From a checkpoint of a small contrastive image-text model.
Model: 8.73M parameters, encoder arch convnext, encoder norm layernorm, encoder activation quick_gelu, encoder depths [3, 6, 3], text encoder width 192, text encoder layers 6, text encoder norm layernorm, text encoder activation gelu, text encoder moe top_k, text encoder num experts 8.
Training: soap at rate 0.0013, 17900 steps, batches of 256.
Rows from block 3 of the text encoder, named by matrix and row number. Rows with one number belong to one attention dimension. Each number is 500 + 25 x the weight over its row's rms, rounded and kept within 0 to 999. All counts start at 0. Numbers have three digits each. After the name is the row's rms in percent of the matrix's.
# q: attention query, key and value (stacked) (text_encoder.blocks.3.attn.qkv.weight, 576x192, the q third), inputs 0-191
# k: attention query, key and value (stacked) (text_encoder.blocks.3.attn.qkv.weight, 576x192, the k third), inputs 0-191
q.59 096:481503463474465484485499489499528548472470475534511506498450501514514494506474436494482537525503483450532470483518483478518495496523483540526495536514473496539484505489491489543444511507442479510505448537490523520504508484449517508497471522490497524523487503541491508517518462507466497490558486490506511541527479517515467544464487464494502537500487520482488548476452488530496484515510485468502499526498491475487470521478474457475469534517512553535524524501468512480477488482550505488480481489481489496510481535514502479494484495508543465524469529467463545524476484485483479514
q.60 102:494484555524475464533501545489503472530521526486481501537510493486493497526447467566454496478473479477510544492494546488502497533500488479516532456495508504515503495468522522522488463504483510555481491480496523525467524484491500507525477504503475532488501536502494480489471463513450477514473540447468492530503514495533500528530493518502518507470548465501542505495482499489506513477459493481407483476509453479477488508515507469515513479493503504465496533477480525540475516487534479486506534531497537471482473520479494490492491490453499523490537492469474461489543487478520512504
q.61 106:449531517490519488472501497497485517482519478525479488484514534477489503526487521496534502543518465512489463469516533498502514494511512454450505486501486484528483480496552539469527519504462479450451483489540472522521491560534481543559484510512515491538508443521494480506524509489546490532524487470505483495520537499524483491473516502482467482479460500512491504538507516503521546540519489506462523523488490469502508566487502510506471522482534496506510503513467451462559538512526517494477515496461480504481487490497472508472511508497505524475460469498548461489526501483468470511
q.62 099:518492476501504534443542511497460451489464522501504495491511457504472522515521481524521499506494524539515486494479478511488482508499491536525504481504491499484503480513497520489492511490459541491516514512500474481539524486516505480478470492492529535464488486533508503496505468516502514453505496496499509522472473508519514508467495461533482486559520471489529481482542463492448520488513497478519469553502451481476528498536470457513546500521511517517475470475531487547547498558488473507447485477550494487496511511510505485494489517453567479469465457488496477529510485561462474513
q.63 095:479503481440497487505524503506512527519508469461526464478504505486495523510532526505481515504453556521535530487512491501481471484482494477506514482511496507526483500462508485490492509433499516525464492482516518549523541521477536470462498506478489495525488512504491528574476493510506450520519470499470481556490508469507497477554496482470453474482485476482490508473499506520467514486509535526513465531462479564479475467472521496491497464460495484512471497465507490495476487462502483469518506535537516488465500512446504548514463556494478505485474505497508504507518447516465507503
q.64 099:459513527485493488484491492533495518493463470519506502507499515496460488542489508514521530437487488494503541465474531466452505491503512477504519476544501573518486509505483515484505496528538521496525537509528482494457499471511496454468496541445511530506529531492503476516483476470510487507458508468481467501489503466504479515526561523505483466528471513469519490508494461526550492513476481497512496504477511511506489490486514472479538474503537511498503540496484538462436520480492506508481513522513478509514486469497470521494510539496511549473463541492466534493523454484536565502
q.65 106:504531510496489473488441512484496494495525554463507503523515540511489547484486480449499491476511495466485462511531468502486508502458478481522523500521498501488439475471520502518495569493476489457499460542485492509514498513457525543491511522445486546474483491512497509522503556503469506508514502504534484468568501497510519490459507524502488467524513494515524512530460536522488488512534491476530504547499505485460527429544512490488475523532510486493438519490512505528520515506523471478482467498515541499478497505557501507492514503501513526479501501486495507492473484521474544477
q.66 107:439540510492550476514514498505495502471523500459506508541523525485489500439503499540543527535459490465476507557504501484480482549506450509515486549523513561466504513525510482532491528486492554454518476473467493531502502461487484495519475503497538478518511477505496507482481438507500482507493498515524522451517489541525464491498455511508518498534462509502518516475470509468451509504516485511457480465541511482462490535484484493449469489485468504505520483535502536531505475483532511533483496476485477511502523518477508491489503482492524507531511536500535509532500483484532499496
q.67 106:512489491516496532467472475493529496483494513498498477492504480465492482499521496482489500525505470489523515514528484489495481472497477466566466517520427500488553521481492502491538526451502489482488485522493508490478518500502505481503508499532514502564530465463524480453503486462483447497496502489537481494480491524531528489521493501489513456512490447543480520489463560469507481518521478489502515482488484493518467523475541530494509503507484484432504476507494514487505468525505454499472503527477469477514507462495464425542577537501479534515497509526494517475489477516525504469
q.68 096:512466507500491449501504481505465480516470507540543540516506516513498558486491506470560496523503477531474493501501521461489533514486469508487490475492495496518513509450498523483510474516510544513482515496472522535509521531471469509482514529535531512468486482527479558528485530504512542485430515510486520472485477495477542467464471489526524500513514502480500458474542502466459493441466504517514515503470461439515496485502501503540512456542469490510502506521522501515505480485560482553524471507506519488517478473494482518523503501467477524481479490513520502482523505518498448540
q.69 096:547465507496516520543497538495450491519489495534534487469516482511518538521522485519536528506487455506530453506514478580480488440516498518514505495462517484528496538496529473458517496471530491486526485488515505495517480465531521495443467529524490530469484505461491520496502493525522504501524519506553520519469505497511483474534511486476446485462535463541512495522509457529469471481519495472493505511536500514490512494461449492489474475514465502505543471517489547507496474511493494494468519507467472524525510529508441518500507510525480472481529547538500507495476503495510523513
q.70 102:535545543503498518555505460521480437528527499558469542492504477479523531496496501463448524472498529444485499495502487509483474510553480455467517501480509528509455502516492509476495501495505519454542496471466480480466465515502557496531509528519531467481490486507519480484489503541534516513503464495518494540503492457503490488523515521505511503535536539450531476490488520547510454471503487505514521542487498531477528487469507483513461479502521462460490493504541500462495485538506508510521458494511504501521496497491472494495517481510498510506563505509487468509517486519528519489
q.71 105:540514510507550500473529507492480514509480498517546511498472507481466490463478454488540480483478517522495471519523495476492513532461480524484507507507505526498506479518464538475534540511516514536467483537503485495529512484481502509502470486484503477537527514469455454486496454426507494487495458504475503516470517484503492545525474467517499506522512517476517516530558415476486464484494500507445513484511553508521533517473471541518534503514519509517471455508501535508489514529515484515510515493513490482487502493536539458513501503476542523509552496454484517476486515500506515461
q.72 099:503518538532478510525494471518461470474472486516502504488539483515540502511479507492518479509543479463549475503535487506489507482497517503514504478491513507482479529430520519490506465456504510521513471492458508474498517527531550494481509494506522507509475463505508545509528483476472517513523515512501542461513469477498474554530469490516451509528467498528515468486499491492496474494491481455459494521514497487552483537485455457492525479457477486508523559492536498506485500531438526533518518533493464483482504502480497488507519470530456529551484446483497506492530527525465484481
q.73 102:525503497519514488480461498515510540536479485474490494489515501507534554530516468491541497514559482500485499501469478504494469490505503485487476500512526515498486503472488494484499478515501522489478500466494475473537487529514488564482493565511460489480515541509491482495517464564490463494515494484493463500498497488508508505498519454453564481475469526525537562528486492468551492456487482485515507535534491534512502506523504480474493492500507485501515468531479485494471511471497492486469484554494523500475476518507496497549568538449523539524513468506555507537536528512506497490
q.74 098:481490493477510492511519496481487541544502526497469502490489499517474542491577513496489481492502522496473423490518526537503470497464532497484532480502490452492459523484496459481506535494521514491418496490495504516493488471507533496503495506469510516505471490500497461451485498464498500498507525529535532518465516521520523495467460508446463537459483500497485490494465527513514498515541489482488462492487526460476527516470520495494471476540557479497495504521543484529513484511504490503543495481508465484485516524484515463559493481497531504482502484519539505476498571540518481495
q.75 106:532491534486512476512545541529506500492509462485503495511496478484530482524473496522460521489511482455508542465512495472513525505500506501488524488431509514494547493492511475494494498496483498499486573458468496522494502453563504538514502480542514505506527472495465553464534494512465464513484521533529468477464519528494496533486472506494486529471511490505563543551526526458519495499471489498492539525492485515509513508502479488486509448543499503547504516516470558500520477503506449531519474497494513497508520473501516514518430497499488511499498475507489501492512481469465545502
q.76 092:462467531486496452464481498442422523514533509512503524509494493481538483481506498491491497504493522496567510524514515499480520539500485504482492443508522518525473503478524476517479471558485504526514504545480474503513505469499536528482515510545477503475496465469559460486500507489524484482502567479522532493512498527487488552450490526516475525508432490478473511516486507507465505453508492469491500520479507523519519529503498473529477535473500466493453488502512466550507511477514506492477465507500474528532502485492513481511482481488483524532503509495508494520526441501471476511
q.77 099:483489492528448483497451461513490558530473508506505445478482450464492510474500516463492505496531513514554508488498500488540507503518498500495482490514470475502532527512447450491512476523533482511534505485488499481519517523529501492503502514488489498521480478523525483510474515505536483470474523495517492470527550472500464471564534517503529560517473483496534467509471459487495452482495476455507532505507465526486502517458488458536511499540467500511462538529566523479492491479508507469469498520510533507517489515506520462522533497531476544504491498483521477478489517496494499544
q.78 102:545501521479451480515448496479479550519498457496487481542453504507481483475485474478477469498473505507516533491531503512499444490514487501501478549470499497589527498497517477512486522486538530500487499529502536503514472548575514472525483481512512470487504467531489474518465479491494513519515476511527515498526514445487490472474502514526516512506507498510517532517494472489494481541504458507451459488459503520484463506525511474482515455489499537504515467473511500481496521498513532521462522518503476484509495439543502512492447472543521463489486499498468500500541498488502496505
q.79 095:512501505459479482475471484465468470503480475508534492500558531509512503515495479537489498494456439503475518519508470514471525516474457510529451497512473494521475464483516481495490471540474499495481547508541514512428481518507534500472512517493467475464463488483537511515510518473550503481526477483479473479491520476474493494496481464513478523489543560553516477491532496497538509494527540494482503475486523485545488472508489464462491520482531463477507505542512510512526487467499492527500516530485518510503478478523556484522537517483479539472491485510527543492463473485535481503
q.80 093:551499525506564492501518529516458507489506483500435458489483546516468478547481490515542496525513537515482510475499506463542522499526472541497502489530445529513467497480488525506501471481472480520497454520511476525514486507486504526463484479473491505505504503506500518485543469513547509482494496482529470508482493479517525476516522520539497527486502510520504498455456488528497509520527531480492513453536503533507451475513489514455525478506459485505479486507521520508485520477508478499532536529496488459517504527473518520470480503517424532523537485458547496468532499525464496514
q.81 093:534474468421533540490503525506514469485495525485498503487481511507486521532481478511524516528482502436487458519506467510485531479534483513508508503498513474471499506468554478490496503467484492487479516502469524491478515513460430490473450520511501549506482503468462529493497511547516498482497562498516525472518505512507501469516492508540555505505529516498522465504501515484517525503506526456462512522491527474526455473493539549496536495503475496482515507480497496494547483486470515536494511459474469508521526514524472484519521485491555437497519498527518491538494484493479520458
q.82 097:494495483527493482467547473492508487506489482513480512481553512477501528478520550514501555511513553479489551523482512509509483521542501541489493475511457506491511490526487484481499540484526493497484439483473490506499466532511493499519454452491472472515539464466516452486508499479539498471514499536506536501473425476528517554544478515446502505508496491473482499528498495483460490488539536517467495491459505490519543457508525495524488478549490481515527486500512475434488490521470468515503498507546500495470521500481508480493478498491470507506513498520506516534492507555503522513
q.83 099:491516498528497491499527490531506485540502539513500479489516512505487555489500523492514490468511449490516477472487504526482508473485498518511501511506562473479515472471539511543524550462546517501494492500472528495496476502507466513526489505503526502531484464480526472515524499504490491519509453545517487499460552470506496429469546491504525501466493434497473461506513484494538504480455554461523493490477534473512517537493482528504476464497494461527497516474463503469512500534533531496491497487500495515508503530444483481418488472508507509472519546499534463515512506502510516505
q.84 102:480526494483521508527479494486473524545527515510538542497516438420511479540518500481494485536505473487483474492503522474498505491487507511499503475485489505506511504504499535502517460473499520524532466506526505519477525484543486504477543482556514525498517513482476460534485509464495487475495491490547536436459483523521478452488496508486507481512552507495510513485481494517453528467472496480475526507504479455513497500537482517535492512537539487493515503517450469481508501514473455489554519477513509503515526501518505531477495506514470535473458463490554516517475469517554508538
q.85 103:522518522498489506520515450447559452511518505466499497506502514504512494491492488514475522500544504448509534521536483487494533471518498534491523509484506465496498510561516520469491533485459472491533491511486467540495487456480519495519475491461454508551468469503521506458521521537482534495526511475496489461522464537513527492506502495471466433512528499495490525499486469525489502512451510495437485513508485529458539469497514485499490489487520469515519506508489485471522492529476491490506495487519528508513500472512515529468517531513467526483478526533483509447440555521524492474
q.86 094:502495449487461504555441469488501525503502503540466499533529497468516499489523465492478497470490477526483514491484509504499466488464501515501526476486484504589500444480470498448469513559520508499471516491462489528498504516515519537510499511491522486486508504506454502511539501526542488504523495504483519511503469541526494472536581516548499451539526488454471487505518488538500503469492503453507549495523516472524531465528517537510455506475475507501509476510511520456471475493487511513538474488501542511480546481492497519511493503497503492494526495508503509490472506515491477471
q.87 097:487524499463486460435487501488518501493490517492534491562532500473486508513509489501531503543451531522536506473490498501514553512499526524541477540487557499522540511531510485477531530460525470540495476490511522468480507506478509480486474486532532522505562485473505464531537456515466549520486494501459467514468486471490515469507497464462455480507473513525492533487509481484470470469479490504491512462513527484488511494505521453484524490484490465497467500535519452512486511482542489501451474485484519485474541472489519498526494534516515496476470490532484485502496508544518506492
q.88 095:537465469520499489509477494512472509529509510425477547498484524523445542483522536519527524463491572479503477462520507494530541502491500501508473524526477482467495513520513501545487483522557485539523460519467496463496489489504514487488514447511546472497501496522519494508465527508503502497490506465469479517548499483497474525506494476503483541520510508510497504529483519507473546468472494526475550509496479490548479513511483513439490515503479475540460461504484512473507513491540499519497501501501517509501492488472516464495469476503522528466484499530527503510559450507462528522
q.89 101:523476478499499483474513484540514487507492495516504500496496550476506513477485477478529486505476501450510496525482491477484485463504497519510496514536492521487482492462474526492489476530474484513508527520507466546506505467495503524488489578509552532543545463503505495502451491488493485471509475511482509522512471489492476520500481522545486467494542464465522492544524468489515464487496524495537507512509509459449508532497528490465447498478527472493513496481470578481521573497491486472491497533456483505508513523520507488485489488507520488486459468506556509553544529544520514486
q.90 102:501461515437469522505486490563483501486531497467417487513513523473482532507501507454528522501475500530529527531488475482499488487477460503523475454502514498497468512534476461437515490477488493475511481570536496553520484484518505527516527494505483521513453485459494481518473499502476486498493517488487486542472497501540485522503498537515467525503509531521493503511482494541457468488508494511509500522479493536513495490499503487478472471508538505481478502522501544486521445524510482480515512504489491522489503478536500460480507543476481495456464448467525525512441492473491486505
q.91 104:537494531475478502477509499521490435486491507503504528479498473507495528502516466474497507485502532512473502507490527492545532424502521526489491516510492501567492479496466439508523523499507520503517491497493520554485509448465514489537503536498491483522502487529522493509455514505485510507515471459477464495502524492497521479489522451518484517504492517509508492466526517434461493442480506498475518531539510495467509513488485442504553541517507505481476513491459433517501469497537495498528497539505457494509477537487461515512449524512495516478503483502522463539500505486527509465
q.92 095:505533486551478467529537508469472462510511550505540478536505529498487507495488513467502558465492460501510533546467506500513528491526469484496498524505472529493501543494467464495489504471482519520473446498486525495502482505504517478506488502553510453497465507542482507542496511485489517531523479501517484504477518493461548481455486453496531509516458526485501517491500478512498488491476504495500533507512486473498458488496510476486504467477450517538477543504531475478500533538518505522503509486469518502521471534530533522479502534526475509450435492493529494477441535474521528482
q.93 101:480479467480459472494463510518540511472499504470483515517537478522529546524511477542499505483484492520513496504493499546527497511528493470544522486482507475495544498497483474514469490471479485508496458458485508505517477497505514532530510531515513540545501455514526516508514526421522491528504496523511487520509476505493501553510512472507499493479462486498504450477506490525504506481466475464534486486498482478521580469529489489539578505535470492460546522500495484466522523492470532480535476474535544508502498483513514522466511511493496471500530514531516476459512452500526500499
k.59 097:472472518503508477523488481585528493468505474541528500532490478532514494498503481519503519475519472479475490537477472519540491470537497506468532491514493505520515544476511512547520509497494481504488518537450486511466495529519539501505533469503527519476525524552515474499498482530466485516513527513482478530483543511460518493506509474476543536513569507495493513474557502502489453495507502487478479502475511456512544497499480508494474519523514495483481527481492504523455488494528455456447506524493501500485488549473496511498509524520476506462471470500476536477531554463480496476
k.60 103:467525531509460545486536504513482536457515536519544511532495516499465510474474459448497435513551503461506510523512482551468486540461516573470512508495514446505506507486486491533509526538451494536525544518521504483498496468503536530479516516512510508505498462509490514507495476511449539489481473496549483450495523524503497498514512536511498497482498521480532488494501446492494499490452488509511509458503460503513530500534526478513422481511518472505504475494481500511513475502515512508493477498503496493501505487513491517468468501523480497517470508484428491505520522483510519502
k.61 104:496525533451532466508517479457549486506494484486479542479541535517489520489490465537472531490512501553480492514443466471514484504489533528476457471464504475494490522488518503506538519447517489518483517480473499480526495532492473478515499547501499522470490524497520544508500510528512472490532482525472542496534494506453451487481494517468489510475461487538547505483557468522534521502476469514521527517528489481495513502515501453453491502530487533526538503544556480495483501502502542504475528486465500495533525503477518486498507469489483451514491486484507498513462509498492538488
k.62 099:513498488511479463510535541497448479463555521509503508443572486445476480482515506534518499495509507494546478516521482481509521484514530495461481489523555512486491482497484487441544526500493482480456473496459526510516488499512463506536513525542455492516492467496464491480488480504491531512516497484496531502473427542491521511462469487512498518523530489498510506474501462508496424504507504510462483538509528466464500487534494503488522516516497502477521491499509474502521537536526527516478479517503470485488456525509512520523485486475491514482523500514479478513494468556480461505
k.63 096:502487498496535524494490518462509508504517465510519494504521511505498522524551533510528522500453494511493486477480435521479485492489538515474480503510491539498524509492478489519509504501512469485486511542505482458452489515487487480566531491513499490494521518520510440474468496526554541497450531562518455493500446518498480524541554518503493465423502478510492488478453509461507489502469472530516514462507549538481520510485539492524487497484516469505505465492479506468508534498511494510498517465538516484519508484530479496502530437527509489498486509532495465516526502490539508491
k.64 095:480547510490492473513499487540524510479499473502486455503494496512460460475498505478516523462541501474520478475527471467473505448480548481479525489560496522494539481509510515475494503495539443509493446507505515504481508491492492490533507498477490479535505525453505473488495507519514525500533493483504523513507468477469454502517525537494528481463516506506483483480541508471496521485503477537486541507526512495480553477543473491495517498500510492516494481435480470469528506513500552514505481481526517482526500529478468524474484404468509499517514492515533538514473533542456514491
k.65 106:516483487459523504509473493501461464529519460496465514527519517544481478492538485519525515455467484533495497510503525511485497517514516502480501511488478537528470496531480547527517488519501499511491497488546498558476511515514498517552541447515443489500475486530513467529505472482463519497510459511479489550506506462515507465470471538501499502491499468526509507538543536510499480503498532493471464531508498551524457504416513483520531513506509494460520496506494537551477496492515458498507479532494469445495518489473508481478478524500485512518493500525517527497540538503483532531
k.66 108:491528517510505477500464482501476499503476503505500538556495482457501507497525526422500491471508553501497486469478505457532482478492539482494487485465479514534500508529539550529458522468509497507510492505465494512479503524530513515472483538531455514477464484517484471474459459463476503492541511507496462511463479517546499432509520482492474538508482504510514499501508432523533507484546475478468516489471481490511552505499494512507487512539480498453487514511502475500516476526508470450508470471512446499529507459509480493503500510512516520478522514512501472467476487515507446504
k.67 099:493518535483456465510475492516524530510513500493475458557496475464481525504508507486518501490476529497504546505519515525538476534503497470520501488526517510487502488536511404486487496482534459455470532458477473467536502481529499510477514476509512518491509494488483463526529500487483521484517504483505462519477527508500551484465501498547527531505472468504478488517502456499493515513511491494480477550461531457510525499538502482467499497506474527501503517486489528511473542506482526459494449496494474482475486557513530525482460485551467538470520466481510484489540495521525491537
k.68 097:491478501456501475460501497496536499465506515529526532486532516495511447485488517496535490512487415487523492480485471486473505519504506493502474543489484481509510471454553471521522500480480548525501542483479472479466474518509487477558500487508477479514478528531562475522488502470482527490503558485524504526470520506496479492489505461472481510519522499533514501486475476436509480490455513484487506495495473482518489468536498493565471537493506465460470455515496452508525489530444511505547486500491519500470514517514511489493484533533509524530475493492526493521526488504530506500
k.69 095:488492525516522495494489533454496518477482489507479523486432525484479524529503495488490472484527538493527504522524445475482488477482484507470480518468512473529498526508503495492480580483516533494457500513486470509508511490558452522498518518500505472523476469488512499461568497516516461480489504500495507492525464505511527526473528477483470527481534480438469467514486491472503487448478498544485501488541483491497490502505493539495559499515463502501490517464464501514509475487490525468514546518526497517532480547553512485476449481521464463509506510503494488536490483484522461519
k.70 095:526533485489482531501505516490509485486501503471504483508445494483516522442569499502464480511498496543489510526536482529507521490498495518434497483476459518529534473458449477482510529474510489521513469448523484557488511511489522537493519494504545519511504504540478479476514500508508480512508464489502545505472457506445464486498466498469487511527562503560503512513522472528556483516545490555496497523511483496517502473507477467512502529528527513534474513514500517483516506471525509485499536466493518511505554530504531488470514498526527518499485511520492503453475535490495489505
k.71 113:499515505505504538477506468545503476532529504479528530536506460498476509495433456463484524524482482516534496482498481450485508527512478545510494506512452484485497508492499519504516538487479513527502524508453507492512545474495474494490504493487501514490497527466511522469477492526529506463509513477491523503533502505530513491528518466515498533501481546523529491444492431473508524499462520551485502550490514518488538570504491531535514439486492485481518473488502495478506464535504508540491461478518526455492460506479465512538506524520484549526520482519524481522515505476519514534
k.72 101:539493534497499473533505479487509500489469487495516500465549498482476519514509541519482519506512518541503499548537536522498444521479526473489477478454516507486515500501493484460486552470477504489486505505467497472478527453463504497471505485543467505520514494482495489468461492507489467473486531496473515483488531493439545485534462468490468462485513519506487526501507484484442484494492478553470489514512508481478508442494550493545508464487493450500516469531482484493507556469525474457497518471483551513474502513550516534482490490489548528481502474505511481509496466500501487489
k.73 104:495491525501536539478499468496495499498501516520463504501535510488496444488542484508511468509479482501522495450465555472521554521500502485499488404503520493515481488482476463520514483557516495500469501461472474489501534492458495455510509540480501467481474515514502506484560534526527507517484511482516490483524531463483487493496554488482466489506471485556450486491495489504477493479497551480522531528530510489482490468488540501451520526498493495472493493521518560474547496496513497510474512500563475526496525508507508499476477454489491499482479493485527519521497525514478478488
k.74 098:516480490522503512469465539503492471501500472478532513494460472509516497480495538521495539533514485460519473469516463474485511482533505526520510498491508505527495499486518543514502491508502523499500500462495491506462546492479501515452492521530471530482529472545466558491516504501503513513504458477505517519501513486526482476457480530526532443488460482473486479477507494516479519551473492504550450516512546516516468532506528516509514484505481542521483477518482487574499502528519513485501473555459520502515488534525506545466438553498534472494500525502496457495475465492515528515
k.75 110:437503512542482489518479544499509504508492481482520563525497580496502496525536493485477481458473473449503513525494482534522489496475530504539487494461499484489509477493534535514478528495483529485507481511469491491545515516459480490517535518506537473489504479461471497503474516514475492499491525516503516529459516453522520531538529474494511490450550520511492510476497499511504518513458486506473491521492505518497519510515457510532468537473494495485505474509498548476518504514451478509470507465522542476504515515426511462503520525492508455531544501480518504497486483548539506472
k.76 096:470498488502526494484477498503489450488495489492515451527479520458502509483503528509524460493496527497541531507529528500531498496508548490530478503494501514506462543495474541532473545458480485506545533511504491481495503493502519506532497521525460525519535462494519506478465499501489477469491546470500507522491496512493514492475470545464496488496545487487504507499491459472479494484436464488569493476496476492534509488489475481545460507511464521543532547479476508500523501480482491519554489490471490478533536505498495447481460523485515512511490462506488508533470502586470505522
k.77 106:519502547485530481504490494452556520498505490500513433481456503446482489457486498473501494500481518508482517504519487497538510500497514503489507529513481492501495486514512500516529517497510509470475453530477486486494482512490508444495516526535484527474499453484520512506476508497518525531498536512484514507543529534437477466474510515507510554534502513523490504477510519436436504511527485471500484548521509512509514496508492439528499495447497497521457473490524478506504514486537504553459532515473471548461537519506502513453489527483515516509479477536507516501514472544514515544
k.78 102:485545455485501496500501462464492500517556515495516522503501459451483536483457476463488499519502551488478478469511474521520502474496469525524511517519522530483544481529496519494488509486502503512499497514499514546532458452458517528504488500509456530498474468445511503482536505508479485531496486475476541502498552491496500488488503473467524497512498480527471497531458532502475492450490501547543496499479483486499480475494514515529541520489480484464486473498523510529489484491482483484479485454493539513511522420514490480525513490511526534496519496525464500472512504562512573511
k.79 095:520462498505534449523494448531543476443457472502518559534532483533487457526475466510510501515477490487505517491518511481518493515490496447489530512472495481515480512503483507492488514501540510483484511523510495511476500524531477488536501523470530487487478543511511547521567534533483500503531478495519475482472537486535510516431463492453535491467503498498471485570491482506480465494472527537486493519523506491459494481493502495449510504493491515522513479481499436461478479473482517506508458472506531498488480523495484466495487506504500509496482467512504507469476495528501511556
k.80 097:527515500543506528519516515489498525491557514531485445494503458503529477500487517493524522481473521531497472546507464451498482529498506519492455503494499460526515510467501513436506551493500528494519509540467528468489494480493446471524500463486526515504512504518525469486505501486503490460502495538529485465469465452508515541476502534501545535484436505489480453532496499467467481532509561495511497528490482558481525492483506488503510480479467484487518513504499456569511515496487508473477457492499456546487519477504518505529497496516495513466485489488505496487472509503515465488
k.81 092:483491478490505497544521519494488535504498493521466507462511521513473514531523479540536527521489540518525480493480491530507496510522465439477489518446436483498452510478559470502452468519467498482474513509517509482480504529537548482519531480440495491483498489524526476537527527443449521497481495504488491517502525489508497513471494505543541549483503501482470517504476514501535492501539497528525467514518475486499503539474515536526483485544496562499468493537522525478472472508471503446539506513523529478496474494499522502506498525485509528493507525518500499473534523470507472505
k.82 095:510497492477463460458498540493527520488501418439479493544521471488512507499486524451473472508494519519532499446530495518467476495554502543490509425507529445521503508522489518512503514482495470470507541507480463490543523492480504480474531501529533543483493469496503518477489474494526527558499522481537509491528454470491489490552493469525497509514512490535478474471518502486505454512515477486503510523514492486515526530521506447523509503520500445512532468479535518483500507485476507499476505508502487516489505538501472555522500495523495496486471512497499510497469479468510487471
k.83 094:468474503529512472468492526513486518502547543517524499464460549468497513505511534553474482479509503535518488470491491482468476488465535494515490504468511480509473489507506459515530489510511471507462456437509491509471490520503441510495497486509489515475488476527480520515547478505483515501464524492462500498515479457520468458476439475548509475491504512456484497495526517501520462480512482456518517561460470503490512503493478542482463473505497488504486468508511523505556502482539491508493496483496552442489527510515461499527514523481505516526514510482488526521530458474482462486
k.84 104:494450561465465482480510509467449504528544501511538506510525530485532452498499494439497516484495503472500497511489490509472514476502515502453513489515563530524506517496484478515507484476505484513440534529480468497538503480498431489502492508520463447500511521534484502517531499510482458515515515506486532497459504510516513485459477490505529512536538554462535526478456502510483489516484468490475448473469498521533486515547466496520514477521505443510538497464514513460478499512492528503535502497501487525501466500495492501477494547501502503515480468501543496495515501522481473533
k.85 099:486537512431516488521529527479463521471494467451463499515501489526485506501499512503480507496473501533505492517505505502477494534531472556520514443501489483489542548490479477491531486477494459494532485508495513528530539514497486498451500477468480492477531558482480490534509465470523521503533493513516512516463479544528519481454522512488451515442515510479519538527545524524501498476493492508451497460476519512511506545458502494497533461515507474529502505474494510525498530503500497489486499528561518488495524488546478506498506501434505487483467523507501501456513457527511487477
k.86 097:483516477469473482445509473496490505528491482469485506495480477531481483490541475539503512516472511492495540479492522486493533468520497514486507462491509512462482415495491471485483524515503491494502507508490505529539449511499512523497497474474496511511489503466487485507473507519521474501539525470490510513487511509534468507459506528548534510499523496483523513503463467451478485490452500517520493464491504514518479499520548554497464466516502495487515460491478491548483504486567493552512545495543525550513515513498475441503502506547521498438470515476468556471514521510503498498
k.87 093:479524504511506522480525446518503535471504488507525512498573506477475501479493500465500492496474518475531527450516548523496499504505458467537530509498529504547504551488557515506521494468535475519498447485479489502520523483500504498485496469492492512454533504453539456537509490497492497508511504466514485530549471494499508535513472426516489523468500509516509480493504499472514473475474501478498494487460471534493479506462495457512499538547493497523489507511487464524512489508477519490493508495504469488517473571517470522529531485527495517498551545502507471555530502521504495530
k.88 095:458497522480523518502501444494514520524493447522514482549522518519535456482441539517498482488464498489488534518514487544539525517485491472471519502482480489499441507488461519513511539529533502510534507484506483469491458507480486505508504505490473541495501460510540512497489509518443501533445535526481493470499488469468465514505486501530486522449507483527472507492515525485494505494489525481530473530460527518491498512505478471549464534504517541509519527497528484478522497482532472501493462454509450528465555486534482477495508497492520499506508529509481481509490494454531552503
k.89 098:507491492472499482512488490529513523508469492495438497524481501519477516476539488474511461501478495526505476439537523476484539525498541508573501514491498489496473468533500465538486493533513514552515528481466489501501496480489475514512481536455485470490540517543460478490528491474474487491540517535487521497526508460513467486522524514499562485526466507471485490508491497492532550487469515508441482467518500483506496468480510500513471517510524489502488498483498512535503497476518505458527462521516522505470503505537517544540501496455510513572479458473541485519458488509513529504
k.90 098:509476478467481484517485492528517504555511464507473495524524515508523512496494467479535490501472498523560523497503483516529453491494520515495485500533510480526472520514481486502513534482471479492490490506487495501535496480551465520540477526486534500530514499515484492468488472456524472475500506492530501485507515476516529514474574482497570479514497495480519502480502459517487503487482484528494456501514510536514472473504443505523575546554501552529492489490456520515473480495489477495484528476465498511475503493484460486488476513459515481498463509526474551437492470511507550515
k.91 104:512500512507507515500557494519532474500467500520544491502425459512488461460442496495517477450498522510525465522531487515483483499499488487484499499525488523534523545509517495534543490521546525512484469472501478490511488516506470484505488480511495470531501515468499522527555513471522528478465510486492462484503477489507524522477514513446524483509520499537534524503469463487557462524467518477445489498482493520527456517474499481504478509492472463493499483580550524477535506482500476517483526479490531512482522517563510486505544506492522489473532519495516493512495487522507516489
k.92 095:498498538480538447494498496480478470456487555529535560511492481512527488472516537486502502473519501537489510520502480560557501510499500507493507544500472500483541537504491544450543458502479490489462485522512470513538520525495451507495500475525483459444487513492486465480488469505503541509488485504516470499527478524513484516493485452485491501501530471573531498473514504499504469494486508480524472528512444494527510494479507523499524499521524494483483507482506477580514478467516496485483493462505504488453526488499493519534504478523477534474479514482506554494500516504482501525
k.93 105:513502501477436450462453519499474522515495464478497474473523521502494472526478516509500504495504513509530508461513509520492481483468513514507497489527473530520475516519545504531510469515463499460484493500471527493496465492504544496522508493515512487522489496498482534514483511522518492507511520518487493526536519502504496513519507524491442487509505494489481544507546505533431465473483479524496454527433541572512500471516523498453473533472463461511468448460493504509489528528525490504482500504478542531526512532504508472514508481478468519530512542499534531550498495470497446510